A small image diffusion model, trained from scratch: soap at rate 0.0027.
Rows from expert 2 of block 3, named by matrix and row number. Rows with one number belong to one neuron. Each number is 128 + 24 x the weight over its row's rms, rounded and kept within 0 to 255. All counts start at 0. After the name is the row's rms in percent of the matrix's.
# gate: expert gate (model.blocks.3.mlp.gate, 16x64x128), inputs 64-127
# up: expert up (model.blocks.3.mlp.up, 16x64x128), inputs 64-127
# down: expert down (model.blocks.3.mlp.down, 16x128x64, transposed), outputs 64-127
gate.41 051 [161 152 123  88 151  88 121 124 145 113 111 102 125 128 100 151 132 136 148 106 127 144 116 139 117 139 132  79 130 160 147 131 130 157 122 142 116 121 100 145 163 124 131 139 172 135 133 114 119 115 141 111 115 143 121 174 157 123 149 101 123 170 126 162]
up.41 096 [124 133  83 102 126 129 108 135 140 125 120 152 161 118 135 107 166  91 165 151 147  92 142 155 137 110 102 158 134 132 150 101 108 142 119 112 124 124 134 130 111 109  93 123 111 108 104 139 143 124 119 172 109 135 115  91  92 118 127  35 126 141 153 133]
down.41 095 [101 181 153 111 120 141 140 114 137  80 123 111 178 129 152 141 108 125 156 146 168 182 109 138 126  86 131 138 126 152 166 103 121  92 109 131 112  99 122 144  97 121 112 115 195 100 127 126 123 141 141 120  96 128 123 105 136 137 103 156 126 104 143 131]
gate.42 123 [ 89 140 136  97 127 122 118 121 130 109 137 105 135 121  99 109 101 101 119 131 158 128  75 165 112 119  82 180 128 156 159  87 144 128 103 146 144  92 133  92 141 107 124 145 121 158 146 127 146 111 114  94 133 137 112 107  89 122 105 110 157 146  94  96]
up.42 108 [ 81 116 142 110 146 122  84 146 134 142 163 126 128  95 160 175 121 111 140 100 145 133 148 149 113 139 121 139 155 146 165 108 107 131 127 107  95 153 133 169 122 144 160 109  91  84 164 104 135 142 120 127  79 157 109 105 130 132 110 132  62 109 120 125]
down.42 105 [135 136 101 130 176 122  87 101 131 133 165 148 159  95 136 163  93 111 163 104 151 129 104 142 112 139  96 105 107 156 102 116 143  99 106 126 192 129 123 113 101  90  79  93 125 121 137  94 116 137 120 133 165 121 102 113 125 123 167 142 147 102 114 103]
gate.43 052 [171 158 144 117 197 148 208 146 127  98  94 145 158 134 172 119 158 149 106 152 105 116 110 160 104 125 111 132 128 167 112 119 117 145 125 123 147 128  94 117 141 131 154 108 175 113 101 125 136 110 114 114 145 104 117 134 148 106 150  94 124 138  93 119]
up.43 096 [111 119 131 152 108 110 147 108 110 150 161 140 108  97 124 131 137 149 128  94 136 103 124  96 141 150 178 148 136 119 114 141 112 151 149 137 148 124 135  96 155 165 138 142 151 100 126 153 125 103 143 145 156 128 127 121 188 127 146  89 110  65  95  99]
down.43 097 [103 120 113 163 124 119 114 183 138 121  96 166 102 138 143  87 129 119 148 139  90 151 167 138 125 143  93 127 102 135 112 126 141 109 183 143 115 131 109 137 164 163 142 133 135 110 138 118 140 113 127 137 164 137 101 111  99 115 158 121 117 103 128 147]
gate.44 122 [131 116 128 157 127 153 167 115 131 183 101 120 167  99 121 121 127 178 102  86  57 137 193 137  99 108 115 193 142 119 115 153 130  94 125 159 111 164 107 118 152 169 158 130 134 101 113 135 100 140 105 136 130  89 113 116 143 136 100 122 133 142 142  89]
up.44 131 [100 131 200 123 112 102 166 105  90 118 105 138 135 127 139 142 122 100 112  98 154  97 144 124 135 115 152 131 126 142 132 127 189 119 116 136 133 138 103  86 103 140 119 143 150 139  98 152 117 129 111 141 154 112 103 122 177 174 114 143 151 115 126  71]
down.44 105 [139 114  61 150 117 146 135 116  85 119 130 112 147 118 114 156 111 156 139 123  78  92 148 113 148 124 130 101 121 137 113 132 195 113 137 119 149 120 116 129 154 123 134 132 146 104 105 135 118 133 101 127 122 118 126 133 168 181 112  96 175 139 108  91]
gate.45 066 [131 125 165  83 132 123  86 112 113 129 132 128 111 133 148 138 165 109 144 104 142 100 109 124 118 110 109  69  89 150 131 108 106 140 138 145 101  89 128 141 100 110 138 122 145 170 103 167 198 118 104 168 150 118 123 128 115 105 180 122 138 145 110 148]
up.45 126 [136 160 171 101 126 142  97 106 116 114 107 102 126 131 104  90 141 143 111 144 155  94 124 135 132 116 126 113 142 140 121 148  93  99 115 136 155 110 108  95 114 100  81 142 135 175 110 146 126 108  93 113 156 134  72 132 129 122 128 136 120 129  86  95]
down.45 108 [105 138 141 125 154  83 135 145 140 117 134 117 134 111 123 131 119 120 129 146 166 146  87 139 115 146 113 124 132 142 137 108  90 100  96 127 159 101 119 184 151  99 111 140 106 129 128 104 134 141 182 138 131 134 139 145 112 141  89 213  80 110 143 154]
gate.46 162 [112 110 146 126 159 130 131 126  79 141 112 173 125 122 137 132 149 141 144  85 143 205 149 154 137 141 111 159 136 123  92 118  88 121 136 142 121 121 144 148 101 139 178 126 108  85 124 161 113 170 149 115 128 136  96 140 165 152 134 113 127 124 151 145]
up.46 093 [119 117 122 137 149 125 140 129 113 143 104 193 137 126 160 142 159 146 154  54 128 160 126 183 119 142  95 181 137 120 102 114 119 124 131 114  89 111 138 149 142 145 156 123 119  85 118 128 123 172 137 105 133 126  98 140 139 137 157  99 131 134 146 166]
down.46 113 [133 137 116 134 150 126 103 130  99 111 134  83 123 129 128 124 177 129 124 103 104 198 101 165 141 139 109 155 131 103 156 123 103 118 108 105 136 112 152 150 132 118 118 128 118 159 116 138 177  91 167 139 115 141  90 132 151 150 108 141 154 126 125 164]
gate.47 073 [110 111 161 127 131  98 119 149 105 110 145 141  99 128 119 139 149  77 121 178 101 176 133  80 138 147 156  72 120 144 126 108 124 137 122 174  90 121 133 179 101 122 184 124 128 134 159 144 119 124 141 130 100 131 145 124 125 144 142 129  57 106 141 161]
up.47 088 [131 139 121 145 167 161 142 135 103 154  77 164 142 140 128 131 118 179 165  75 100 152 175 137 137 106 117 223 156 128 123 113 138 124 110 153 117 150 113 107 128 150 152 130 120  74 109 121 126 151 133 125 155 110 116 116 129 139 120 110 132 152 129  86]
down.47 103 [143 135 142 120 142  66 139 142 148 110 165 145 113 143 132 145 110 161  79 173 166  78 147 123 161 135 153  88 109 140 112 120 140 184 123 136 134 132 156 109 143 157 138 136 158 119 162 126 109 129 151 191 166 164 149 133  97 112 102 118 128 128  84 152]
gate.48 096 [ 96 114 121 162 138 144 139 124 131 137 157 158 102  97 171 139 142 116 152  76 117 129 133 119 148 124 155 107 119 133 113 187 130 111 145 152 126 165 127 145 107 154 159 121 147  69 140 128  80 181 113 148  67 131 151 112 146 131 123 132 167  91 117 116]
up.48 097 [119 134  98 118 128  97 128 169  85 129 119 130 129 123 152 164 172 140  92 106 161 101 137 106 126 120 147  82 134 150 169 154 138  91 140 114 132 118  76 133 123 163 135 146 116 139 145 136 112 164 154 112 100 133 142 129 144 123 144 177 100 100 121 107]
down.48 112 [123 134 110  80 139 122 116  77 182 114 179 128 159 108 142 182 101 142 111 110 148 169 139 139 131 138 129 120 105 127 158 143 111 165 114 111 143 145 165 165 141 118 106 111 120 175 132 129 137 143 137 122 117 136 129 126 139 132 115 152 136 137 122 156]
gate.49 068 [119  87  99 120 142 110 100 113 139  98 144 132  99 144 130 133 114 110 126 133 123 104 127 117  84  93 117 122 131 148 148  93 144 153 142 153 163 110  91 105 105 138 104 160 153 101 130 153 136 142 146 156 123 162 120 125 144 151 114 129 124 116 114 104]
up.49 104 [142 136 144 150 108 114 138 119 135 146 120 121 130 109  91 104 130 169 117 114 137 160 157 143 122 117 147 169 128 118 133 157 115 120 103 143 132 169 104 107 169 159 131 133 131 126 117 149  53 112 138 121 133 134 117 127 139 114  71 136  95 127 152 109]
down.49 110 [131 118 157 137 140 133 120 122 166  88 145 142 127 152 135 133 141 149 124 144 131 134 186 132 122 117 140  57 120 130 138 137 114 124  97 115 136 101 127 143 135 130 151 133 149 118 109 115 114 159 114  97 140 113 134 130 122 144  91 101  87 135  86 136]
gate.50 083 [ 73 114 157 168 117 129  64 134 147 135 147 105 153  93 141 154 131  72 130 146 110 135 125 126 152 136 181 108 137 139 125 144 101 163 157 141 164 138 149 138 143 145 190 127 109 118 166 131 140 130 118 140  94 147 150  89 144 146 130  97 107  67 123 149]
up.50 095 [ 95 138 151 140  88 114 116  85 136 124 147 134 128 127 127 110  98 118 129 165 135 115 115 117 164 131 158 132 109 126 108 137 106 137 133 175 131 185 154 105 146  90 138 156  93 126 147 129 114 100 127 118 121 128 112  68 166 159  97  82 149  75 108 103]
down.50 094 [152 164 101  87 107 150 123  84 124 153 162 121 126  79 142 126 111 162 155 167 151 123  78 113 165 126 129 148 137 120 136  83 126 118 126 166 112 161 139 101 125 130  97 100 137 134 151 112 155 149 125 148 137 143 110  76 159 122 160 177 128 194 102 112]
gate.51 084 [134 131 127 107 147 111  86 142 140  84 187 122 126 147 129 160 146  80 131 160 137 118  92  92 136 123 142  91 112 133 127 115 120 140 174  98  99  66 140 140 116 139 115 125 104 152 152 125 185 119 145 121 105 132 133 134 123 119 195 106 155 108  86 167]
up.51 112 [ 99  90 111 153 142 119 125 123 131 228  94 129 178  94 135 127 147 162 117  86 107 128 192 138  99 139 153 164  93 140 116 164 102 111 114  97 142 200 126 124 147 163 164 120 121  71 128 126 107 170 119 114  83 126 129 124 165 156  87 141 158 132 148 132]
down.51 117 [159 137 133 124 153 126 143 157 117  67 193 146 137 138 127 165 153 169 139 158 134 123 157 125 139 122 153  73  98 132 128  92 153 115  98 142 145  70 143 180 119 139 161 137 134  92 123 123 137 147 136 124 127 139 136 138 115 140  82  98 122 159 102 164]
gate.52 099 [160 106 116 101 124 142 144 132 131 177  88 153  97 122 126 118 148 169 124 112 134 119 142 146  87 127 136 109 141 164 131 148 112 126 133 126 123 139 133 127 107 153 164  88 139 110 126 133  95 131 126 123 105 104 126 138 114 127 142 126 144 204 151  77]
up.52 094 [129 159 125 135 123 167  87 132 140 144 131 125 150 136 132 150  70 137 126 104 145 112  99  94  93 139 111 101 100 117 127 114 116 153 122 136  93 142 141 136 139 111 158 146 136 122 120 124  65 138 106 131 113 139 119 143 123 121 154 145 138 189  84 174]
down.52 094 [131 108 112 167 165 138 146 139 139 129  78  82 131 179 111 127 133  80 124 106 142 170 117 152 136 128  97 134 113 138 114 112 132 120 125 130 151 125 102 151 150  90 126 129 127 115 123 142 118 110 135 101  77  94 145 153 107 112 114  82 141  62 176 102]
gate.53 063 [145 117 164 152 135 137  89 118 136 182  92 122 148 106 134 123 152 151  84 143 136 109 152 128 118 143  75 147  82 146 106 167 157  98 134 187 151 167 145 125 109 126 120 154 161 130 122 129 124 112 128 100 101  83 126 132 142 112 127 159 137 114 110  86]
up.53 082 [127 119 141 128  90 109 138 124 121 122 142 115 155 122 134 101 147 128  94 148 179  81 115 140  97  95 109 123 151 147 120 139  92  97 157 140 107  95 106 138 146 152 123 130 137 152 166 158 178 114 137 177 107 112 109 137 134 130 146  32 107 124 128 117]
down.53 083 [117 143 111  67 119 138 158 134  93 119 132 129 122 132 128 181 143 162 104 116 144 123 148 137 158 108 124 142 122 154 115 133 147 117 119 136 115 123 172 161 119 142 130 113  95 126  95 146  88  85 111 132 125 115  97 146 117 107 140  74 130 150 122 117]
gate.54 089 [127 136 106  88 153 104 212 145 123 130 111 136 107 159 173 122 154 116 101 148 143 125  99 132 107 112 116  89 121 142 144 121 120 131 163 159  99  96 147 190 112 140 203 107  99 152 156 116 156 145 109 116  85 141 149 138 101 118 186 124 102 146 135 152]
up.54 112 [104 103 137 164  88 104 117 123 100 200 122 137 141 103 154 162 124 112 155 123 115 130 112 111 148 149 149 150 132 137 111 162  87 140 120 137 153 205 149 131 123 134 188 124 118  84 173 131  58 170 132 114  83 129 157 112 170 134 102 142 126 129 156 147]
down.54 103 [140 107 129 153 164 150 131 138 144  55 132 156 166 173 117 152 150 145 118 152 122 128 177 134 115 133 103  99 124 125  94  80 137 142 119 118 125  53 139 151 137 152 161 107 118  82 148 124 101 135 123 121 109 135 134 134 116 112  68  93 118 105  75 158]
gate.55 084 [113 114 140 158 132  99  85 126 119 147 118 119 145 117 115 105 110 105 122 116 128 121 138 121 138 126 138 170 138 133 127 132 127 126 124 160 156 159 137 140 139 138 159 127 100 118 146 143 101 173 151 142 125 133 100 104 137 155 110 119 101 123 116 102]
up.55 086 [145 128  96 141 126 122 121 104 135 118 114 163 128 166 101 117 128 162 115 120 118 119 108 160 128 115 104 173 118 132 155 124  79 161 141 120 172 141 114 163 123 140 116 141 112 108 128  98  92 122 126 141 139 112 120 126 143 129 144 108 140 149 175 148]
down.55 077 [135 100 148 150 118 139 128 139 135 117 118 131 135 143 119 116 108 105 134 120 120 121 106 142 138 137 141 197 126 130 114 127 135 129 129 107 136 130 125 129 123 134 123 163  94 118 150 120 115 134  99 128 122 133 112 145 112 128 129 145 106 108 165 109]
gate.56 196 [190 155 102 113 123 128 128 137 170 118 111 135 138 135 177 113  69 155 139 128 101 102 152 103 150 108  90  97  97 157 119 124 143 131 120 133 130 172 113 136 119 105 140 102 141 138  86 112 117 175  77 169 128 121 129 112 114 101 114 128 148 147 126 123]
up.56 095 [154 160 125 158 139 105 135 125 187 123 106 118 131  98 155 110  77 156 129 136 110 113 144 134 142 141 124  99 112 131 141 109 141 131 132 144 128 164  96 119 124 110 127 100 141 121  80 111 128 189  91 156 128  98 114 103 147 120 102 107 154 104 112  98]
down.56 091 [ 97 113 143 124 130 149 117 103 155 105 133 131 105 156  90 140  75 132 117 115 136 114 149 113 155 104  88 128 108 165 125 105 139 136 112 136 113  99 113 148 139 175 154 102 121 119  82 122 126 103  73 102 132 109 117 111 106 109 129 175 141 147  97 137]
gate.57 076 [119  99 134 113 127 133 152 149 124 133 104 142 114 160 128 132 109 112 140 169 161  70  70 142 125 125  96 119 113 123 142 108 134 177 114 117 113 118 137 148 102 123 155 120 137 154 161  81 126 148 154  89 107 128 141 154  78 102 169 131  69 157 122 144]
up.57 088 [151 118 121 111 126 117 160 135 145  77 112 147 142 150 129 112 142 156 159 120 144 103  77 153 137 129  99 172 139 137 117 113 134 121 110 124 167  57 132 125 137  77  73 116 137 132 109 128 160 121 123 164 176 108 105 149 104 139 134 139 145 167 119 138]
down.57 102 [142 168 142 106 110 164 135 112 110 160 133 141 106  85 123  99 145 107 137 124 146 163  84 120 122 157 145 101 128 149 143 142 125  83 148 142 113 172 144  87 116  80 131 127 131 155 135 112 131 124 149 106 152 114 155 122 191 160 188  75 163 112 166 126]