python train.py --experts_per_token=1 --layers=8 --max_precond_dim=1024
Rows from expert 5 of block 3, named by matrix and row number. Rows with one number belong to one neuron. Each number is 128 + 32 x the weight over its row's rms, rounded and kept within 0 to 255. All counts start at 0. After the name is the row's rms in percent of the matrix's.
# gate: expert gate (model.blocks.3.mlp.gate, 16x64x128), inputs 64-127
# up: expert up (model.blocks.3.mlp.up, 16x64x128), inputs 64-127
# down: expert down (model.blocks.3.mlp.down, 16x128x64, transposed), outputs 64-127
gate.46 097 [137  92  46 106 181 120 115 160 128 117  87 136  75 164  93 142 123 101 125  72 165 128 219 170 133 142 121 171 150 126 145 181 127 110 125 126 148 163  89 149 134 135 125 102 121 109  99 136 155  92 133 163  91 172 117 119 124 163 108 115 153 143 111 143]
gate.47 084 [110 103 155  97 125 161 114  94 187  94 161 158  90  80 133 118  91 149 115 102 120 153 134  83  77 137 113 123 194 147 135 194 149 133  96  96 138  65 125 149 146 119 122 117  91 128 145 119  62 182  62 193  94 174 117 168 163 163  79 154 111 173 129  72]
gate.48 099 [110  98 120 126 102 182 131  84 127 102 160  74 142 103 124 116 133 144 181 134 129 170 229 134 144 173 152 123 143 112 150 141 190 129 113 117  86 119 178  87 121 118 127  97 129 145 116 158  87 133 110  16 100 125 147 142 132  78 131 103 140 137  68  96]
gate.49 091 [ 96 161 138 122 127 141 147 159 119 131  94 101 122  92 128 149 154 170  96  95  98 165 187 128 124 144  80 162  41 111 152 166 108 113 132 148 122 123 134  78 172 162 157 124  76 102 192 153 140 129 136 177 194  88 148 115  89  99 159 122 157 159 146  87]
gate.50 098 [154 136 139 140 141 123 134 100 108  88 163 164 182 164 129 126  96 138 175 127  93 108  92 111 164 153  90  99 140 165 132 119 123 110 156 152 141 131 146 125 181  77  94 186 152  93  66 165 129 110 148 130 156  66  70 139 163  95 125  99 194 135 175 144]
gate.51 106 [133 183 104 140  85 131 110  77 138 110  73 172 114 201 153 108 167 160 118 143  99 160  51 115 163  84 122 168 148 126 110 125 107 167  90 133 150  76 116 102 160 109 106 160 102  85 126  82  88 119 146 147 189 129 136 124 133 137 137 152 111 148 157 141]
gate.52 096 [139 103 131 118 149 102 104 108 180 150 123  89 141 124 159 172 115 137 183  93 192  72 133 102 147 126 138  86 104 135 106  73 149 131  42 136 106  94 128 135 123 173 114 131  81 136 104 127  94 131  84 132 100 192 145 131 189 104  82 126 110 124 141 176]
gate.53 114 [140  90 176 141 140 125 162 118 104 102  83 138 105 119 132 127  77 140 224 138 130 130 139  80 101 107 102  92  94 153 139 144 160  85 106 136 147 125  98 107  91 121 138 108 150 120  94 150 180 161 115 173 159 158 182 157 227 150 142  90 255 102  73 111]
gate.54 094 [135 169  92 125 105  87  81 131 118 121 133  94 146 123 162  92 118  76  62 116 187 135 187 106 151  93  87  76  77 132 138 126  89 144 140 155  82  65 185 159 144 156 102 138 115 147 143 142 130 164 109 140  89 132 143 125 186 121 100  96 144 170 171 164]
gate.55 103 [139 131 154  90 105 135 117 106  60 122  81 158 115 121 109  93 124  99 126 132 199 182 134  51 206 129 193 167 109 113 117  81 111 141 108 131 147 125 107 111 118 123 144 167 134  82 139  92 120 160 117  99  81 157 136 133 132 132 141 134 169 171 122 126]
gate.56 111 [ 75 105 146 136 156 143 179  92 124 137  90 184  89  89 103 111  78 135  51 126 137 111 108  96 163 115 109 166 108 182 121 110 149 112 115 115  65  98 155 130 100 122 166 122 144  68 166 132 137 167  92 142 152 110 160 134 126 124  68 153  97 181 106 172]
gate.57 102 [172 167 118  91  68 143 133 139  93  59  81 113 139 140 131  74 121 125 114 189 173 164 112 107 178  99  67 108 133 100 146 135 131 111  93 147 169 123 101 139 120  98  79  80 163 175 127 117 124 108 117 167 190 108  84 178  72 172 134 133  94 150 125 159]
gate.58 106 [157  41 145 116  68 151 150 143 121 175 163 113  89 144  80 137 121 115 100  97 145 123 109 178 152 106 147  99 133 121 152 161 139 106 141  72 114 198 164 165 134 139  87 120 104 163 125 110  95 138 124 118 103 111 129 148 127 148 130 161 110 150 127 152]
gate.59 116 [135 165 102 124 108 113 105  99 101 124  87 150  98 137  83 196 144  91 154 170 133 113  15 108 155 173 139 138 137 132  88 123 112 150 125 171  97 104 129 158 130 180  81 148 121 203 117  78 125 148 127 120 113  80 128 158 147 159 154  73 129 122 200 129]
gate.60 097 [121  93 122 151 168 176 139 188 153  91 114  92 104 183 107 149 145  90  78 109  99 117 177 167 105 180 129 117  56 169  93 127 162 133 117 138 138 132 172 129 132 125  91 136  97 117 164 119 196 144  85 101 119 163 132  51 168 135 145 112 113 173 133 166]
gate.61 096 [155 108 123 169 195  95 194  93 118 119 134 147 166 155  89  87 151 102 158 161  84 131 107 143 106 135 124  97 123  95 108 133  74 112 125  30 143 101 160 127 125  48  80 111 143 180 130 151  52 182 146 107 142 141 198 132 138 105 156 158 160 105 119 107]
gate.62 112 [125 106 143 112 165 172 123 108 128 123  94 130 146 187 117 113 130 127 147  77  56 105 204 163  74 166 176  87 158 160  96 172  88 113 126 141  75 126 101 122 168 184  86 130 144  99  90 107 139 132 100 166  90 165 145 117  69 158 110  70 148 114 114  83]
up.46 090 [149  85 109 176 158 102 129 173 139  86 161 137  98 114 119 148 124 118 134 136 119 139  85 113 127 162 154 159 143 160 131  71 121 137  90 154 161 113 126 150 167 133 175 105 154 122 115 115 167 140  58 154 121 101  96 109 122 162  57  89  70 125 162 143]
up.47 083 [ 92  66  79 106 156 162 129  96 151 152 172 191 120 101 116  94  95 151  93  95 119 136 107 107  57 115 149  56 168 131 101 145 111 114  79 126 189 113 130  73  92 123  75 104  80 142 176 128 127 142  95 122 114 174  71 116  70 167 159 230 112 160 177 137]
up.48 091 [185 180 156 153 118 105 140 184 120 115 133 192 145  95 109  97 148 137  70 118 107 143  52 137 158 107 100 114 119 107 138 114  94 122 185 126 153 146 122 153 153 160  84 123 103 123 144 114 128  93 161 205 139 137  94 147 146 146  89 101 162  72 183 174]
up.49 104 [199 147  96  82 100 144 165 125 130  98 155 173  98 194 167  86  79  81 123 211 141  58 149  80 136 136 165  54 109 148 129 120 142 125 120 111 152 146 133 172 117 134 112 103 185 197 102  89 156 140 173 146 162 124 124 190  81  96 132 146  65 172 157 124]
up.50 082 [124 135 125 148 128 130  95 174 134 124  91 139  83  52 115 167 158 137  90 113 171 128 143 135  84 174 170 140 110 106 123 159 159 113  82  82  97 132 106 137 109 128 117  77  89 181 149  81  97  89 137 143  99 139 188  99  73 131 158 174  83 117 120 114]
up.51 102 [138 115 108 115 113 142 236  75 122 133  83 224 149 162 106 117 133 157  87  99 120 140  86 175 156  91  91 164 127 168 153 118 115 130  79 185 146  92 107 104  58  80 193 147 122 151  83 119 164  93 153 176 175 117 130 121 112 137 114  91 126 132 160  82]
up.52 093 [239 136  84 135 154  69 172 129 132  91 148 133 112 148 120 144 148 115 137 169  90 164  64 112 120 139  47  88 151 105 149  96  83 105 121 138 196 133 124  94 119 126 156 141 183 136 104 153 135 147 163 107 117 112 149 118  76 139 168 108  99  78  97 146]
up.53 100 [ 76 148 112 177 103 103 149 176 139 136 134 119 117 165 116 132 199 168  34  96 112 130 163 159 178  94 176 167 114 115 109 121 147 168 127 130 147 107 129 164 143 140 104 141 111 122 179 136 137 122 103 110 120 150 103 139 166 163 108  91 114 149 145 143]
up.54 095 [ 99 174 180  91 167 181 204  90 125  90 104 166 164 158  91 124 121 146 187 169 105 141  92 150  69 110 109 122 130 103  95 127 154 135  98 123 223 199  73  73 126 129 203 118 116 104 107 125 126 132 119 116 187 100  85 120  77 145 181 192 157 121 127 111]
up.55 096 [168 170 138  81  99 127  81 100  88 113 106 172 120 113 104  95 120 147 121 163 173 168 162  33 203 151 142 107  82 135 123 160 145 133 102 132 126 132  86 120 130 130 172 108 161 129 138  94 140 185 123  91  65 143 103 156 157 118  87 181 144 189 118 133]
up.56 105 [156 150 131  93 138  80 128 118 126  78 208  86  90  98 143 141 139  71 184 131 133 168 173  97 109 155 172  56 145 109 132 215 105 142 153 100 118 126 132 146 140 134 130 143 137 115 106  99 146  70 146  84 168 126  95 152  57  83  89 136 158 141 142  84]
up.57 093 [158 164 176 124 122 119 226 146  90  82 109 112 148 195 135 119 127 146 166 153 164 140 137 146 156 123  67 107 102 130 142 156 130 126  84 116 130  62 124 138  75  54 104 119  91 147 128  79 143 141  93 165 192 100  72 145 107 195  82  84 145 128 131 165]
up.58 112 [108 193 131 223 149 133 109 131 115 114 100 160 141 118 151 115 169 104 184 110  99 146 135 101 113 126 135 241 120 156 102  46 144 133 145 159  80  38 118 154 174 125 145 116 120  78 121 120 127 122 121 125 113 115  94 120 135 114 117 159 159 110  67 144]
up.59 115 [129 130 101 127 118  94  99 111 124 136 107 145  94 123 103 210 148  83 149 154 111 114  38 111 118 179 154 154 115 131  81 121  98 156 137 158  79 113 145 169 130 207 116 149 133 204 131 119 132 148 122 121  99  80 123 169 159 152 150  97 122  93 200 152]
up.60 102 [135 141 123 144 111  84 152 115 131 143 121 112 186 140 146 144 134 157  76  88 158 168  83  96 125  74 144 136 158 101 139 144 123 170 150 124 106 135 114 153 146 124 217 179 159 164 145 139 108 108 145 146 133  89  90 163 100  89  59 121   2  75 186 141]
up.61 081 [124 123 142 157  79 124  87 171 128  96 105 137 131 141 128 150 152 150 114  97 178 155 147 127 185  88 122 194 126 147 132 158 152 177 114 180 112 157 151 142 116 132 142 149 139  73 114 104 167  97 106 169 132 129  64 131 130 137 147 129  82 144 118 177]
up.62 103 [116 147 109 125  76  80 169 131 124 136 140 150 132  65 145 175 124 131 144 160 181 138  84 128 151  93  82 207 113 108 141 115 174 140 100 151 178 161 187 154  86 106 144  88 144 146 172 146  89 156 153  84 161  81 127 115 162  71 167 193 140 146 153 127]
down.46 094 [132 186 128 164 138 113 152 152 154  70 136 131 170 123 160 131  96 171  30  82 109 148  20 126 107 158 140 212 153 141 128 195 130 107 107 125 180 142 116 144 154 126 108 175  96 131 104 124  90 167  97  86 167 148 160 149 104 134 104 141  99 112 129 145]
down.47 100 [119 154 116 126 118 147 154 102 124  53 139 128 129  97 126 152 110 120 145 146 210 110  87 140 130 130 111 143 117 122 122 194 154 187  64 150 200  64 143 146 109 181  95 160 150 168  85 128 150 143 127  88 114 116 168 124 200 104 105 133  91 146  40 131]
down.48 082 [130 133 179 146 135 160 119 184 119 111 138 129  65 106 101 108 135 126 204 137 158 154 195 176 163 127 111 117 147 139 160  94  96 114  96 154  93 116 146 126 123 150 125 117 160 107  77  93 109 147 122  74 102 142 121 125 152 118 131 181 175 153 198 107]
down.49 097 [140 132 115 141 139 144 130 167 115  84 193 111 117 167 131  94 116 135  96 194 105  74 123 118 165 132 144  84 149 120 111  85 118 121 140 100 147 172 140  70 136 174 154 182 102  88 121 113 125 172 121 177  87 149 132 145  79 102 144 136 157 126 178 108]
down.50 077 [ 96 121 161 102 111 125 122 169 103 135 141 147 106  53 115 178 162 126 148 128 110 136  75 132 151 167 172 183 105  69 143 104 116 123  42  77 151 174 106 157 136  95 103 123  46 203 104 135 152 120 142 131 111 117 178  92 115 104 157 124 142 148 199 180]
down.51 147 [189 142 131 143 106 167 164 130 104  99  91 160 141 176 115 198 154 117 128 124 123 128 165 161 112 180 142 157  82 171  75 109 151 171 125  92 106 106 157 135 116  91 171 198 116 122 129 178 107 141 178 205 113 151 156 154 140 121 117  77 127 127 148 143]
down.52 081 [173 129 185 122  54  97 113 124  85 131 108 167  90 163 145  26 125  99 147 119 120 122 150 136 155 117 105 155 151 118 111 198 143  98 103 136 177 147 122 129 153 150 109 117 146 154 100 123 140  90 110 116  72 116 123  61 179 151 177 134 122 152 189 161]
down.53 094 [183 114 121 115 118 125 151 156 141 103 142 148 189 162 114 170 144 128 192 110 162 127 131 134 166 160 121 164 138 123 109 136 149 122 128 132 161 128 122  96 141  76 107 119 115 118  89 152 100 141 145 112 128 139 109 128 121 122  94 114  92 146 188 158]
down.54 095 [138 106 136 114 161 117 160 163 105 149  81 143 138 145 110 141 170 108 167 213 137 115 187 113 166 101  68 192 152 134 124 107 147  76  91 129 162 157 124 150 136  54 112  99 114 107  96 143  82 123  81 131  52 122 131 157 101 103 128 164 105 111  55 160]
down.55 087 [138 116 128 148 118 169 148  91 127 150 115 129 146 154 145 141 123 153 215 148  71 139 124 106 149 171 136 158 147  98 132 164 211 163 154  98 123 177 129 169 131 112 125 104 168 110 181 162 108 116 152 188 178 129 114 181 160 120 209 116 170  69 126  76]
down.56 085 [ 73 106  79 177 131 115 129  66 116 142 209 196 185 115 171 126  98 106  75 107 131 148 118 137  86 107 122  67 154 146 160 147 108 111 113 124  73 126 115 173 105 139 132 136 162 113 155 106 116  82  79 143 160 110 116  99 142 120 149 123 119 136  93 103]
down.57 110 [ 98  86  75 147  80 152  73  96 112 121 122 133 134 135 212  75 133  92  98 179 115 162 132 121 139 170 176 106 130 147 172 145  65 157  94 125 132 127 126  90  88 174 137 120 112  93 140 153 116 169 136 186 118 154 149 123 153 140 133 124 141 106 129 113]
down.58 102 [ 52 102 105  94 172 178 126 150 112 181 162 136 133  73 142  68 110 120 125 178 160 125  53 145  97 144 148   8  89  93 106 222 126 205  99 150  89 185 167 113 145 114  89 115 105 133 130 120 123 127 148 140 129 135 123 115 157 135 170 149 123 159 144 134]
down.59 094 [159 133 140 126  92 125 118 133 131  91 137  74 123 208 114 118 155 173 128 162 126 131 239 143 166 131 141 178 111 162 114 126 157 122 149 146 166 139 143 215 139  59 206 148 124  95 136 103 184 110 147  89 120 128 147 166 125 125 176 174 148  93 174 105]
down.60 086 [142 129  98 153 123 121 107  52 130 152 111 133 105  60 162  84  90 129 143 108 145 117 162 125 185 101  71 155 136 127 137 133 165 127 134 151 141 130 101 170 118 144  81 168 134  52 160 102 129 136 102 125 130 143 131 101 140 146 115 168 117 136 150 142]
down.61 082 [137 119 130 163 125 184 138  98  98 138 164  69 159  83 108 114 125 105 184 106 142 174 110  89 120 136 154 146 132 133 165 167 177 157 134  84 139 145 111 107  94 103 127 148  81 171 176 164 107  72 137 103 165 111  89 157 180 130 152 175  58 110 140 108]
down.62 105 [134 120  99 156  93  95 112  81 125 149 131  85 214  76 126 150 142 111 160 131 127 105 166 173  98 152 106 117 122 132 133 118  88 162 110 159 154 148 120 172 122  65  83 120 115 125 119  93 131 166  90 127 149 126 118 165 172 131 161 146 106  99 125 155]